python train.py --method="simmim" --head_dim=64 --drop_path=0.1 --positions="rope" --beta1=0.9 --lr_schedule="cosine_restarts"
Rows from block 8 of a small masked image model, named by matrix and row number. Rows with one number within an expert belong to one neuron, the router's apart. Each number is 128 + 32 x the weight over its row's rms, rounded and kept within 0 to 255. All counts start at 0. Numbers have three digits each.
Before each expert's rows are labels from the 100 images, of 14976, where the router gives the expert most weight on average: "colour at peak" is the nearest of a few named colours to the mean colour under the peak. Only what is clearly more common there than usual is listed. The data: photos of plants and fungi (iNaturalist). In brackets: how many of the 100.
# router: router (model.blocks.8.mlp.router.weight, 16x128), inputs 0-127
# up: expert up (model.blocks.8.mlp.up, 16x256x128), inputs 0-127
# down: expert down (model.blocks.8.mlp.down, 16x128x256, transposed), outputs 0-127

# expert 12
colour at peak: green (51)
router.12:137121168097128161174076151140142107127155110055129087102070120083214122145050159111131151138177161146117078175101143152083104116176151123162099129119152160169161176154195099130138155104175142077180156148125135127101063143147144157134078152072135151166147076135145108173132126141163138180143113128107084113104156125125123138102079099147080105142115131188172146104113076170124130093154
up.13:130166096253160219102116166107130113141141088079090161150153116124084138137113122116132166121105090109137141146110103121099114116117155126130121087136124137111101105110107110093173152120125130089119089129141099105127161181130136161114130121156087063092055147128206036118102132083121152143174067051094121139144074141125114103176183144127128125166140100156154126126130065114138163134117
down.13:153116154182138155146140125137136099127211186157103135145105106101121125098116075129068161109157171160158111114113109111136102119159157156185126086101130174089143145086160106137090148067212121160172140116092107061138114162080192080118135186106119106137081109054137143180175117134143142078124109102158108102069129106117155105126119083139072170098146174147131198143150138119157133109135
up.14:107128161111164144134118117139127148161133098083071094153160095092177118121158092123204078126160104122121213119081131153155152094158162107083140079176046078112110129168080138143139081121115158115139104135163075093112114152166142157122143094070047125087139081164126102174137122174120158080144097099125138134113131199126137142155136093147093131167074087091139141087174109102112136152155
down.14:050118124165095135116078135201095195129105137153127141146118114129138097057149095066186157124142110121147153143113192112151148158162133103104155130161062138164078173103161138165089141104109155160112132134161166068111120155149114161142097153068158117099119168129114151137164124165095125112123143109133108076112121118112163162123069137159095218084149209088131149116160116079134089108137
up.15:126044141136088149122110136079111109194113148108143163086119106107162137108123078106086112108127127107194172117107174115123125112133102193133128109144099181134114148190127132121124115113132142114075150100130067118181091141110228139178070192081118120140113093175150148099105156115103120149116140147194127111164136227133086143134109082168161142130106081165071146142143126152128139101148
down.15:121136121069109124147135146025112154155075155101140110153166092088103061151162101137087115088100134081057126097117122151057153095147128086092105122136132096150124169142058132102107072129094108155143153119156102158171117147140149141199106129088165139097175139150138151156129161132108075145088130125065205121146129159134122122132143079103110225158173129132139111107164112125115118131164

# expert 15
colour at peak: brown (64)
router.15:169084120145081139137142128155107161136149142110157112106177151130125128123191132143165155156115122117142105076124132140124062089109129149126146079199165092098122136083058110142126121083152141134181096142098128164120092118151087138144177138088128143202163111149123180096111094111169060201162132151110117134103210145098120165104144168119137110182139044135132106135061091134123183082161
up.1:150148047132122139147167170122127129141170120117114156151140079086058093127120164114096141163117152133115160141137137059107210105054086111133188116128187113122109119147145101093072119166156133159255132182069138134143104125132145128118182152133094147127133102179132116121131114130143121148087129095122142124059123145093208118109149121077123156085163117157102112145108109152126131095160
down.1:085124087108112081115082071109151148112114155101138147177160132111146150122100112098095110078143068085110156157146140081128096136173181139118153082148168122107144111185152161160125138175182129108071118130174097150116131088134174134155106102139125136100125136106164204082118118145165202228126157071117058186151084148135110144122137125164125126088078139104107117099158191168114115120140
up.2:093094124143139109214150056146119099129132108126153102127194143098106165137087133192121134135083142140122154111079183158122075086138109118079100172173139137090089116085131155131220154142123085128047116092150108140132108161080105111147107150093146131071133167085148137132200163042125149117118078106145095123086047113145129111150124122092132127145099112127095141094112144098141107133125
down.2:112147179129098114093177160155100130154154059173162131146105159103079081115090134117182146055139215110170126146139146126210095176118165131143106112144168134143128128047075158129153158129103134126086104089116180121144145134131092126104093157105117074177123119132155117133130164130119106074109163162071104098112143085083150116126088139045134162137126166111129157148070116100139083106156
up.3:069157188120188134109098126131132161095156082140092092157148135098062122121095169108159146067107118117109164159098155104154084160120144094155096152149137037073125154095163089171136195137086157130120125105141144142117078137159139146111101123148087104044140175105151092123106142106105126149124106136105137054147134138126163096124073221179147162137139129126071130105143097110143083110161
down.3:112118142124083102129157129181086166148064152145117141143165121139102151200090138084153095131147164074129116098104170138160116136149156124084089141141153089094136172102162108102163158139152154212102159089084168230147149134106169112145163156106109150094100085156122190129164150123161130087103169132133187120136133098083114119090149109188178138101153130164130118144154146098150049085099

# expert 8
colour at peak: grey (83)
router.8:102095119106119132138078084129076156097095108123124137119143163155184135091122113189140109107118085128135099150204046111129112096123095146166161155165144098100217143161139117120130162145159132139154146103186106098071083163184138088140155117087119144123116123095132131064077149167092056156106137154117174173100161102126180098153089093195095144150176144141131145136065134129125085145110
up.1:158167131108163151093088139105129118142132103125135121119122123110098071116153139093123167088178100102109150121169104116089084142140183100086152085063094107138174136152172119136126126089204134121131067139133095128107103136142014128089106119152105094166107158143169097143134074142151139192151167109058040097169116106146094216146134149123127142139123164106087080135158131144102126157121
down.1:140161205140079148136136092211147106117124100094117094154143067153164196150134150141142130173107114158129133133100108135120119084096102133086164165148103152127104136159149131197178052171168132128091159120149176140130121154206106187115176100159193146089137134173135086093137074151111111163118120119105049131121109120129128158161163099116128157077150080109136130089126129112096078171107
up.2:095108127227154174110152139103128136151137127104133168127128137084109132092128090137102103149125091106096125094153134143123112118147162146082105061132126144109128105139096157119135146103151112057132102140146076063133139190128110139141125150090123086104066108106183042136111088094124165167118073041106156146115051100162114149174153115129134131132119203155146148130185074114150193156136
down.2:122174096109143095108094120110069142130225155152100136117181093091119144100149091119057113139147120131127209087154148133120134161169144127187090187160190159112148123070117125138096203106131108135172081111116103151119171081119143081123077123140090139136088116143146152093142171166121094069156122081162128153072149148160146116066131161134161128162171152098160132125142110104142143067115
up.3:142090110166088164133177073234133159157142128135119138117124124113164164130127097152140088108118159207122164156095125189151134121120108149146144119127118170104054114107102133223139182145114140143176145099085118133099109168190108120090095111119117100154095132166145136149081134115124144126102119125155162121113117053114104046131156145149103092154076141146116164075133107127101110130038
down.3:117144130137180102100156150140132124113108186112138130086170109129107078152164120099120144103146121107117134113143134137092105117181167105096142044148096092119100120147134150047126104141069111110133190180225080175164159089148148133160117126172118110131150088092135133119105118149127171157098133142118160200080089058087097136107109094140150072148115192155143055176154090142133124105096

# expert 1
colour at peak: brown (67)
router.1:168185090112178182123124137105146120164132116155082114189157142093103089125158141145084109181187130168154176155134098111115107105126106142077072121149133183164144114095131137081147108149123137126203142120133119074148150148069046150141173087145187115113128072157154138094142112118057126143095137117109137146163134109112141162136158105130097126149228060077139152103149099120114104150163
up.1:127157154215117178077158139152149101108121072093128128148143155110132088154107145117126182125142121139116134183141137100086082144135107120159137076126106095096115097133097081099121174139150179088096069151124082088095113227159088149102112094174096065148081132108161077144070105108108143149195072085049116146147114096163148099148114140108139129140149100166119121151130142111150161142087
down.1:100114137109105108120104161196144140189186102113185113188052139101124124093127090108165164138125110160147193210129185101148185177129141123093141101140107125162117118124181115145108202068108150105082090205078118095128147076072119151109071152159100105172079102132125120088130160089108163108125116142143134115107139098127161127119151114113115103180094170137103171137123134109152128127165
up.2:201100119147097142167103088159127115102136134147107138091155179130113144152149163166059134133142138119113183137143089129158091066143090085120059119119125153100135104147103137055141127129108108142080136099096130145180162153029167122169099135128110150120124103197133137142117136089175141127120120126144133192086109066144171080135207102108171105093128055166098075102114111136127119085120
down.2:098138123185153130127131156054068119108110103111095144156130137145069143088116118115130182114164116152194078073112040108155085130148097157136140157162164145068107112128157098165120180109145154097156095151137128104057127129137142082098104153187115113142094104140114125115116119161180146068164127094148131105138122171222143128118146193172169134117082114135102177171105081108114138128092
up.3:060160165126138138117154179129144160154173121073122133117094115110144159100201109136141069126111112160117135096130125101105162131113135187093133114155074097128137132102089112076136164144096180106135119179116089105120133131161128203081153141081089107121120230057126084173124135150112119149190137111100174110147089080138120165110105165130076165150049130154124121144110115152162155189148
down.3:123160101136120084106078093160119128141149112139137120139120122166184101146157165128133092122114115140099195148142136105114161180171196110148127119102073124185148147117176134166118124121140111107080095113127176130067142116155103129111155099133148128200138157099108163169130109173169147173102134154154047129128181081144048196170113156167146134134113138092134131130173144099137073040057

# expert 6
colour at peak: white (41)
router.6:046111108162124102091073048100125101139127133138156166142110147102162161126107136112157120119094121106134133118119135119069096082174124101144084111114101200149132133114113165136181159114104079103042109134156162113152136156146108104118090183113148109071085189093178131115172085110150126153122143083164113093110055133114113128122166190139182096115107212134115149141170133110106161134081
up.13:128160110151145099183152128121129116140182107108082118082216148112083132155116123155136148092091148118120111127128091167105087146093157079096106117143137061081179118066105108060161173130082175126059145143165154156126146116161152126139152151066111152093123124063160127106162149100132147103126099110099174155117126156126190077168077125077123168179159144143134133176122095079133096158075
down.13:095077113121072115169119123150158143153065130123123165129104085103157145178107141116123145104123118146128112119064117127150170126119093117116128122157113143142115144156141106086076132082129160169148165143123176167174133144068188094144082175130150128069126083139099116108118158127053123088157161157068188137163190120119147079138117161087178111108154143154161119139103133083128031039154
up.14:045106128122087116112172135176103066122162127106124149143125156064093156118069122111146171126092140130151128146108147115085111132141126121122106099135123108132113135121095138103155149133080233115076055143152169126143184141182178107129114157166089105122125108117160128164150135100114165131138099094102153140098114109176205134124105184130184107098116178139116163147158110069109145101025
down.14:143163099102137127097188195143107154117099112159076138134104152116066114130097145096156164083145092074113081097099160059216106181082124074202137148125170088091154098161093107106108135123134182129212180121120090147106105110113163088131153149155117157106125137103075079118145131119112125074119165187130196129128123101148101070145121127125102145143133144167159128129165115164128128105136
up.15:084077110138138141129130145133119116127131100091102138160137147096110172127103114109131192178116137124136116166113178096119141142119136177119150078134142125140074128098117089122107197115125213073131128168139168066111203141160151129027122149191073108126129135102144099119143147115119140132155107047167154090130183102138226094117104191115123110111104147130087144130151082077101148112136
down.15:136087156102138105083165156143132153098096076144065168097143156177097152130091142117179162104168124045105101127129140081169106123132118108197175134148134072067136066131150118137114155123140193149120223145175108152090144103171147109118117159202141149106117100125068139122098116125160120086070187169207158132117123126146142122120120104130155092087097130144097114118123141159083133121130

# expert 0
colour at peak: black (67)
router.0:162119083097088108148116104083148127098067074127146124130121110157094112080123135158172080214164127138106124146149111137088094163129032114137110167176122084105091098138100117141151166129133137119113109099120102072099142091150114087158169116093130141194118110093113117114097127207130166168174173167157126130152210132105089180161117096154100171140130134159133130122092091192072135100131
up.13:098105083246130201094099138124147143130131090127157139122171118134121105127130108147139143082131160120097137097079127105104140157164146083083129089118082151149168096165121164111075161095123124097095102134125108051135144156161145162120182051092102096120079147100147093136147111202090149150102112138133139104105116181144108116170006139145134155147100137109150113164150138110133096161117
down.13:135153123255100070155131140093099128111173117127072154113143117158133123189133148139164194163124161100093123092107146125120136142139094111151127132119158116124122122063171150153090096120071155089164133123120182140134158137137114122132129117094154092093056093131134168180102136142112108122131094118138124132032149119106160125125112192157113104104102120116108098088146168099117072145069
up.14:114061145155122140147126114092125133129104112107135137039119068102194180141164116117086131137105139146136159096099117155147139121139127163132067066092109201093091133132060168102149122106132113136105124122087091059153197136118132135135113145060116110076125164158111097154091118082129119140119115104155212185150056123133127140130147073114134116138126165152086132113200125151141159150068
down.14:097145112130163088115105110225067154109161053114123105211164123161120136173137162118155162191156163153079125137126128130168108106141143125075109148140109103098171109129223117150167170131155107151136121119087143147081114140141053124109128145205096134118146141052124102117156143166166110135156118119106132142087152100145173136122131187165050103123100120095130124125079127114093103147126
up.15:109125093154087108132115121046093128120125120153121124109115115154072175090061132108123152126145141121158158143146170129160068102126121119098121164095121123153175128101152110106086134086162165170172100114105159114154171128176209097116133122142141149109125155138135172139146106123116159141139133139156128156120174161117078147124057030173147164074026158135143137189152148090073140065139
down.15:102082118136109121112106184112125133115155100137118121111144155169167130102128181131168135163123177128196108103161120146148159125160094090151110068083098137150109124069192087148094097127085111132043177103133070152144129116155130124142129159128183118125065155172090153198109108135098117124115108101102174124092123102114107137129043214119166132070102127109165074157117181140113093111089

# expert 4
colour at peak: pink (38); white (33)
router.4:135090101117139064088168168110145106125107179099124154146112030165067163128110119127153117123168120102106117133086131142097164149135115177157108162143115192148140106121130131117187077149131086112214125139093160163121114148159138132144053107091159146117110098151147103132090099171147112179119171157211190204146143121132134126098185129133127114108126141122126122128047136107084111169164
up.1:107119094162135107123069116121144052087186103109078136138148140119199180136137184156138081183156106189135121118127169166116112129124123160116073170125108150137140089130126155142145192135160067134066061069154069153119202145115148110135105094117154159089085167136150142109120121124098160119136070150184102129115144133193082097167144101137106127167115124100138174109164153087088137110124
down.1:157092121169053129142120106130047116134056172149106120123065120167143128103093135122170115162069120187112118132104159114063132163126074137114114142120125124179118164106071084165100124161134140137142181105048164096115114092119164088146172117111162073119156092149095143136126171101100097113161115153132118085162134180085116078113084169101150081151142143136145139140093137108163091080064
up.2:121119137169127174201129089158165146139137081155131054113143126119099149082094112171094108161111143188137164138122141180167120098079116119125149124158123202179087093163109135129096129131115110099159151109098126086158099119066102149140177087095157154132139108138135068113170206107046128041086088111101124123107177140160107085165111103133097159145151130125152109114112064108139089124163
down.2:196144128117120157096167120162055142178109106160110111138124144123160159157107158165109111175124140172106118132122130157118123106116077126086132177153183060138100127126147066099143125138155177120191160107038113105135093156112138090130182153148130123114102116112101107097142154153102094091156118142051156116146132116110119064118154141100106145194180057164109106131095076126159090055086
up.3:148123215143119176107185151120154103117116146104115104149159136138053121117120098088195174105130087122139120101116126099115120107104134128095125170176123112065148139139189081141157126107127159097151115100100103097113030112101064089072175119112130091137125064130153087098133152104136140173180129089113174117103089134092125106157128092180101127103062197154144151072109097107152116150123
down.3:152114105166145134097135080089086146114100122124105087087133152087113189162109098154139102152059137126153099176055110149119096116111129111111131123155101139134170173170149146147114084098167122087155177158063157102117079144069091146128143133185122168156143060116134093106154105183157127120146175122159182087255119144124124121120133113118108123098089145106170113166152121129141121161082

# expert 2
colour at peak: white (41)
router.2:137112124125161146102170162170123134163097105145121150079106155099131083122158171138190190133079142134150117096094132161133172112121113092112169134104069167195187128156108071111116172063134143120127140133086114130144184085081147128143103171117166158172148115097145220153130130184118102185169109190162086084122130096122115119161132129072125147115121101089203103139118087123170120112085
up.1:129116106255122156075118157131130090143162044125072181156164131090137134112160123073120148078115109117082119084130136104128114121165111156123067119108130049113194122123116140111136122093148180111114115116117105113093100147179171108104110098135095096060073149139137071151112107162148192120115068105118168118125120133168099130209103162137126127132127089176112131115125101115131137126135
down.1:134167065188157165106116122146094114142131093126107136123093115079188174110127144138142059160115122134092110145152071140090122161114056139109140147114120091125089077221066129162176125138122123087133111161050112079084137143107083137146185140174116102105087128140147063103128088148170106147115152157168108088131169122132097101136102102100157156162118119142091187117127099141165122066166
up.2:180166088168156162107103094142120117152161050121089152177150147091099163123114185141111146099163110126123141133139067142147120124116128115174105114120120116128151096173090120072121134105114161088118134087152089112161202199095147158113163117116133125168059063116187078171104130143170204084119100102094174181060110104150136094139157173147147144117096105133084092130096105126146152113097
down.2:124121133222162165156147121174170089201111097109152126105105130114164128144153116140129124200099095177106151169124122136143100128154130130102128120140067145181087155210106109142144111169145143098105081150068175129140105209110117114145100114128127099097048175174150093134101129099118129183153076119142092088164117082155111129168139087111101160184116103141122150112087112115143154079082
up.3:171117101178123177108088146105114113121153105104103153167139160096087160120076163122092164097177107104122123184142122091157130124127153162172100130110141120124148107169112098089151130134125146086149086087174151142078172154056172129131104166165134144170090070105185124191110058139195149114098102053119164123092103071130133118133145169168141087088103084109082065107121125161139169109130
down.3:162164078215168139132115101156150104155194093101121119101125108114166112151177146142114105189131107139101178175112127120115073154121172113138075121136078122155126114208113134163148138134169130085109081109078172131102132182123086108138144117162140118124071154168187126091108155111176143169141091126118056142131097123179041167194139123177114145133118085134121133117129116123119143072088

# expert 7
colour at peak: brown (65)
router.7:067125114089146092126126118177172122106133107065109084046154145129120125107123161140075091146148144162122136115059094141138111152130105115160102145110129102120132087162157121136133112129156166103187084087060086086133102123023103127144135141078126134132109049079104092138120179106126135118153123144072149144113136150115135110131120124115115230128139070126122104091057132087110158105180
up.1:043082064147165104128086150097093143160133128105136130188126095121139190148182096083122095090142127090100122046150143130132135133193173167016102113155061136136169113125101167111137136097131129152150113134128125078131161124167161112146119111089077110092119138099124090163178118153185136135127127106161112126104131199111127160128088119174103146149062157109108157133172124108132147158107
down.1:091161107148151132121081094108050183113140122105114118140153087123154140095156149118140056137127167147120104085123131125112164119170188138143111111175073183115119089123123137193109161130113096096149089124126089116114146159123085167113154144103138116114142138047119108105155165150125152124148148107172066109077100153117049129163085174178079074124129211053149147128149097088117078114133
up.2:116102172159123129138129093161109081135144142055080134072191111101173099162163156160110112109122159139109130120075129139107109070203103154153131132156148135123087096173083170108133107112129105126114142079199081149205157131088124126166100127095096140064116105165106139098115129108118121069106085126142122171117069193186128156139151114151134177151144067130128150070163117056114127115133
down.2:112127151108102102129103137147087125107127127147191106206140111133082108145087086135192198101108129072148108101143137097092132122113141100054132156147084145108158126064174130137152124126108151146164124193135144145082118127131070147117132163170155177146138132098145150123171112153151101121169164116091120097126088121110184110098144127119101012110143157114112098102117137164121143218209
up.3:167190071122107124159149095105140138174153089101144108162161109120157151120184132125196155167160106134073136154144163131142131113132121083092131092119093157057172163081134130162156128130140151103082132071154157146108116150142055193135176073086118146112092081100123138122106140150134156107129139130061119158031148154134099140137123104139067093162126170106158155084089145105109122180069
down.3:105150151159145118144134128138146087085155103080101131183117120090111183149076179116098091176143092075048132149128105117101100076084145131133173140122157103101126135212150142136128125172132097134156150114135150110072153154091127114166160091214095152096102122139162190119134116079086136149121133117181112156129162158164195174141174128176120117120148074077107129092150128122104165090193

# expert 5
colour at peak: brown (82)
router.5:125176135166111090112146129128137103145082134128196104130077138143139136112113140181101064108126141108079130165130094165147145148129119151140179140083117063159180149157155093120108095130104174140111109123128118169150155089057160124152188138085167132189149079099091162151195163134119126141087160185145143106121177101119144157096148102149043145154104075141129134135093132117071059186170
up.1:087099118214180144144114130090140119125132088072120118077141104128122116173130129117122127141115133171100075105077091147090168152145169169057080102165077148115101111106081157148151141131110137073146114133145115104138108181166081156143169090123102086087090134113181088115172143129098127150145090095143117089122096102126081140172102104140101161223135132102184180132162112090099169138065
down.1:190165126176143188156158112125104097135152165108107110172140101117065120120117153134136063070095144101141149130108147155127117116127135111085164151141131077159203107139069151172170125145157120123252117107091127138117093135126110098184161061043117127157037114129151137132168120132110121142142111103114121133165117151112086102120133116124114106181085083123155162126179131147078135093139
up.2:063131147137140127109165144083168149145155109087103160056135142112127163107115121127161065170090119209185183122109139150127131067087127130128101081118150094110125146102102144112122136108134174122074112145142104104137148134089129190116104156104150140128117132154188067114089101128095140124160142097236183164115033127139093157144171059153124116103112126163153100151148132134142139158176
down.2:162154150174103151125169123108147009126121131176155110176117118131118102126134138141060110146113133132152129185128163114126154124084128084165215103115157135164166174117119123166133107142139114129192155143123146130109103114114127127131145117162114144166091105207151168179078104129087100171170142098147061134139147152042131148105144175098132035083097127106115132119113176112096118118156
up.3:092156141170141157142152134076167145152146098115082112079166113102109120090105080170151142128075133167164140120131177138116101101092129122169130135151145127142077115112102162160169162104144067101108088139179096131098128180169101174127133159075133117101080145117190089095133163047129135159121083131199080091146047140115089111194132148145082121138097078115155171103161094115072132145107
down.3:108147126156081096140174136173125097081182121141112115112107120120135059141124090157182128138123096135166102121138162162108115132081109093117185100135066123142093139119109128130161136128072095113144161104140186168142108121082152144138147094069084146157111155128153227091118142170023085167124156129127087132151157082085138115129140156027137088115160127139111131100173178107097137108106

# expert 10
colour at peak: brown (83)
router.10:069124122137096096113135069130164098155144099103127104129084132155117103068120153143144169061130177090047094140126127128146116196114108099191127147148141069136176117162133125161214129160100092160110110144136169113111148128158127137100161126107103141124164081115157100162149169172140153171143133153157072163152234134133135163152082163187168132156104154154116124113089093134128090164088
up.1:103126150146146151151158141120113051143169122096135125084148096100122122061120108134181129100136029082122183099055195118121112078137142117126184129100157119142095117160115160194105178152183131104134126138153095117172065181120122182138177123102117105102081102182148117121061121117136157074151098112143098101146091163150113135136173089167149142130132093093138159069164127123103147152142
down.1:114087101140151130153122110091095122117127153096018148083104145093140152148203125122093127113143093094073095181123094135139089111105108116133135130117158062052159106242097119091105121148155105134088150145182131172137114124136184127173138098136102167114142096103141170109102105138161127127080123118146176168157134149206116141158149098097132172120121071200139100133098137141127108116138
up.2:154117141137136141122163151155164112174080124120139119085103105086161175108125161118141070160130144092118120103109118138136176119098154145131135169129174096122071141159026147093207082125101106104180114128192087149091092119148075147146176153101137150071107107045165140113119128123183118110092124116141122110140071096141144120122165109125091190147136093114118159093112099134112230159094
down.2:137116079174158136125137116098081133153142162118091108085167113122080132163157081129097097130124180138083111145162100130141092124107146142085127092105114150110134108225074150123122066130135098090117103127113142137155075138131126092181137056131120129143099100132157126053174162115066107107073111138141170184145145161184068147202133078124079149173134066156126161165118075132126137104147
up.3:123119139189161164157128129125150110117131114124097115120130119082170118112123097165144122093126055195134139140112214151116092088149106107099145133145122126115085080119064139093146107146175106074104109102129127113169099176086175195127153067108124096142059135164170091103105160077069106121146123093120161147160134150176150098191141144165120116092101076138152122102135059075120138200139
down.3:154138141129144146174159123070111099187134155112086116084142111134071109096105114162110134150123106128066100143123141115152127129048109145151157154115131090104160085208129157167107106149218091085156130117129168181130075158126172105151166093133095174160103096135116123095143156115099143099101085154168125134184160108146080112174137072111086176154116047150146088107119084141127134112191

# expert 9
colour at peak: black (32)
router.9:144148061133119156134195207117183119127118134103048114130131047098130180111125091110129164151092077115130069104124132179117124120166116102094135131148147049158146125113131101112121150105170167097115150143126141162126103137116150114162129132127150105088104121159158147130119108108175139103099116066075213178137084132108109166142168108109111156124169102182147149118239096128160120126150
up.1:052096109125158135071064141152161135147166145136109168128125138147138156116135108109159168173163129111123135140147206077181136134082111206094131153148151135148155136185119096121094103108221163126033131102162144100165133114126160112143099114156102069119133132127101103112116139117117156118149153097117128102151143097176162140112145175133146161084051078149075104108129114155165120112208
down.1:127088165123136124151137126047100110084059127153098131187218060126115127202080173113122139130101170080135069124085170155076138079186106141110182157155141083094124157135131161114135082146139108157141150165134135147110136104142149093133178130119150160057130106150130109112146110120169115128093127136139119139135149234117133112079164123118128091073155075135127151134149139121105108170152
up.2:102076135123113154086118159077157154144127120149144122084113182146124124079106158145114137070125089109049143162124120069143104228101160146141158163076170084138185129145095116167137128181209164093117109182114059157107107108129097148112126085147159146132107165091110147152057111147121191138167156107111122130148151093158130129137106091135127186131095083140111151116091150161170149160156
down.2:153111153153130089086124103108092094134083112094126138141158121170168178163169150082166111103096142118100147105135093128090124075137091143166126155100101092124185153163184119158162066134189124177132132158138105129135087069070103073121139157146165099128164119197125162135121086182212130158137160120144113102085110189123130157109176118129130074159152087118094121122080210175125130109119
up.3:118150135186141144079119126141147157147111109086213131134123141121166183127110122127142115128137118153117160127161137095190152138127106177123172105091131175134070131145148075199153164143167156093170071166119078076119105121192091136081106088156142085142059105130135083124143092132091152112170090091058073094092187129118157156148099108160102122098134126145105141078099116138201091125133
down.3:090160130048158064127150150211117062122179065113165132143107143104087128135115096125127162149138148111107157151112139131097121117139118113089098162222065164181121155129143105175159174099091126105187107095083168115137118156103112123137136128171109113158195150093140108124158197120114136122110121142090159099151157100166158104118112132175041175136114142152101148117122087121185103125133

# expert 14
colour at peak: green (25)
router.14:102141166124073149156137120136111119141156134178137100158158162107076080136133120129148102133147129122049165136089065113166093155170135161150153124109135113092157175154088139147196118221077152066048129113149173117154143152164092154156096081078122101141150139144133112120174098129074168162158159140074096112153164114109167118136115165143121079110194133138189102087116126123076131138158
up.13:130072157129089149120094109129089131150133162134136108112130135151088077140117084096169161089137105096114136102110153112102014171148166094150122110110086123123138157098121118177149127165134131089031112142209110156138141161138124124137086048150122126197109182162150127142090116115123146141119131133097104091169145150127111131145079163088224086133192201160131134130159131124117139140121
down.13:088118148151109096147059089121146060180145128124141140119114106163175172128071077116111118131114116080102116104144144135073174145135111133154108101120072200144138099118117110125109168131112127112075163164127178136130205113158196092111144126142105119157106179183151187158123135095144160155134173135148055136174116182126081122099100153139195082096074158088124122135183153107087109125145
up.14:123137104235161180076075125121126134117169079068125166132147146091087117128092137062114150115142104143161089108119156083114128140129144108144121095113106087138145050059128095136142173138113147072146082169158126109107126152115097110083159126144143096175047150073192088122134099182134153115140100078134094112122112154093132125205082156162133113127095154144124143135141114091157150162110
down.14:141107103166135117113114151145129145083215074144137108070186152090094098167154134149124085132174123156137169135120147102160100130142189162167075189112139102110100116129122101097150159137138136068081080072194138105159116198157114180103097072089092099144084150112145084116126160109131178085172085094145151146078112113105147151177131142152114116161155137136114137108133081131143175159065
up.15:134110132169123198120163123165158080122189110096100140127137146076058089113101176164108128150122071164174137186114126107126093160083090096152123119077154147114106115117080110108156146138162140074128090130128085119120126187101117121097132116183123091127072095165202073133077100062147148154117062074118123120147147111204165103189127091149134114150121119150130127104109066136142150127151
down.15:169154180189144189129170150159158120067159073170149095139132123107129105100148189139116109119121085153081140208130126123111122085093154125128186175130162066103109134090117111129146107157184120121127106145104138145104107194148091141127181076158150122109074110102177108102087114132077119130104072113090088154150121097145115123139186110128107185143174040161132153110138088145147137124071

# expert 11
colour at peak: brown (62)
router.11:123150104144159106145196150099113166198083158142113068119054168159173163130128115132091105094151094132074172169165072139173138177147151116164155133115091096131157150160147146083087095122116161101160074149128191144103138086186123100184133073088158131195155126153120120122111143151126133153159107166098068156141156101169134165151148126114136128187112118116138106157135123154057067113127
up.1:100124101171140165131145138125185098124144131131100127132095147078167136063144112129068064146116076150131166182133119145133153113123116175176136032119132126136150142130092164129106125120188096093145106199104100078126180146108151175128125106114129112141093111143136126084048088107087151143162126107165099205120111084152107157158140059143134150104092117138127085138203106183101176119162
down.1:147070126158078128128104075147151179105105122148150127103077123154229156138127171117155062129087144178135146170111104161124166140141121134135126105133162169152164153184142144140126065137118099163111187177085138131133132129124087080142140145109211141143105045131094183137131117143103140094144137169157045160136121138105088099152158142096149082131160120107147072111102134144103069113073
up.2:160178114185179161071052154111133133153111130119158144107175096138156155100177115103112097100187083131120162088140139108176134116095113153101057122131127110102142064153135121143125114105191151091108102139137133123075137139147102171136157113085102033168087145126173103134113053157110162149158128070117077101137141121091092125167139158212130132105072094122103097152148123148161140142157
down.2:174106095218096174107134066157175109125119136129082149087130135172131119169172176114152093111084164185100101149098130108148112130162183119148073121114123078132142095206159123134119115163132166171137161114135107119119147055091099163139132074114139154106093090143116067118134104155099107174095146130172084135125095106125098180174155101179123135145126043126124103090117101174139155170113
up.3:096111156247123191118110117139131117137150081087088134155145104053129162100132115117124118109104096156112132072105140112110101106131144123096113137139132143123105129110069109129131133131148110080102086133144103091140098182173114108079162123103124070082053140090195051131118126095131162077154062060111143122102122160120178082188151138134118182130171121135173156096126110093137157129128
down.3:147174128143085133103134106148150090156114126133104151138131113119143170151046191137153138148071140086099165158180132121116134155113129141187131186154147121129169129138124121202110143136125129119163167103143191107111106099174124102112207124137087110118110136108120114129133165125205128148165121129122025148132101114125113094043185201195140051123141145100140119107175135147142171129136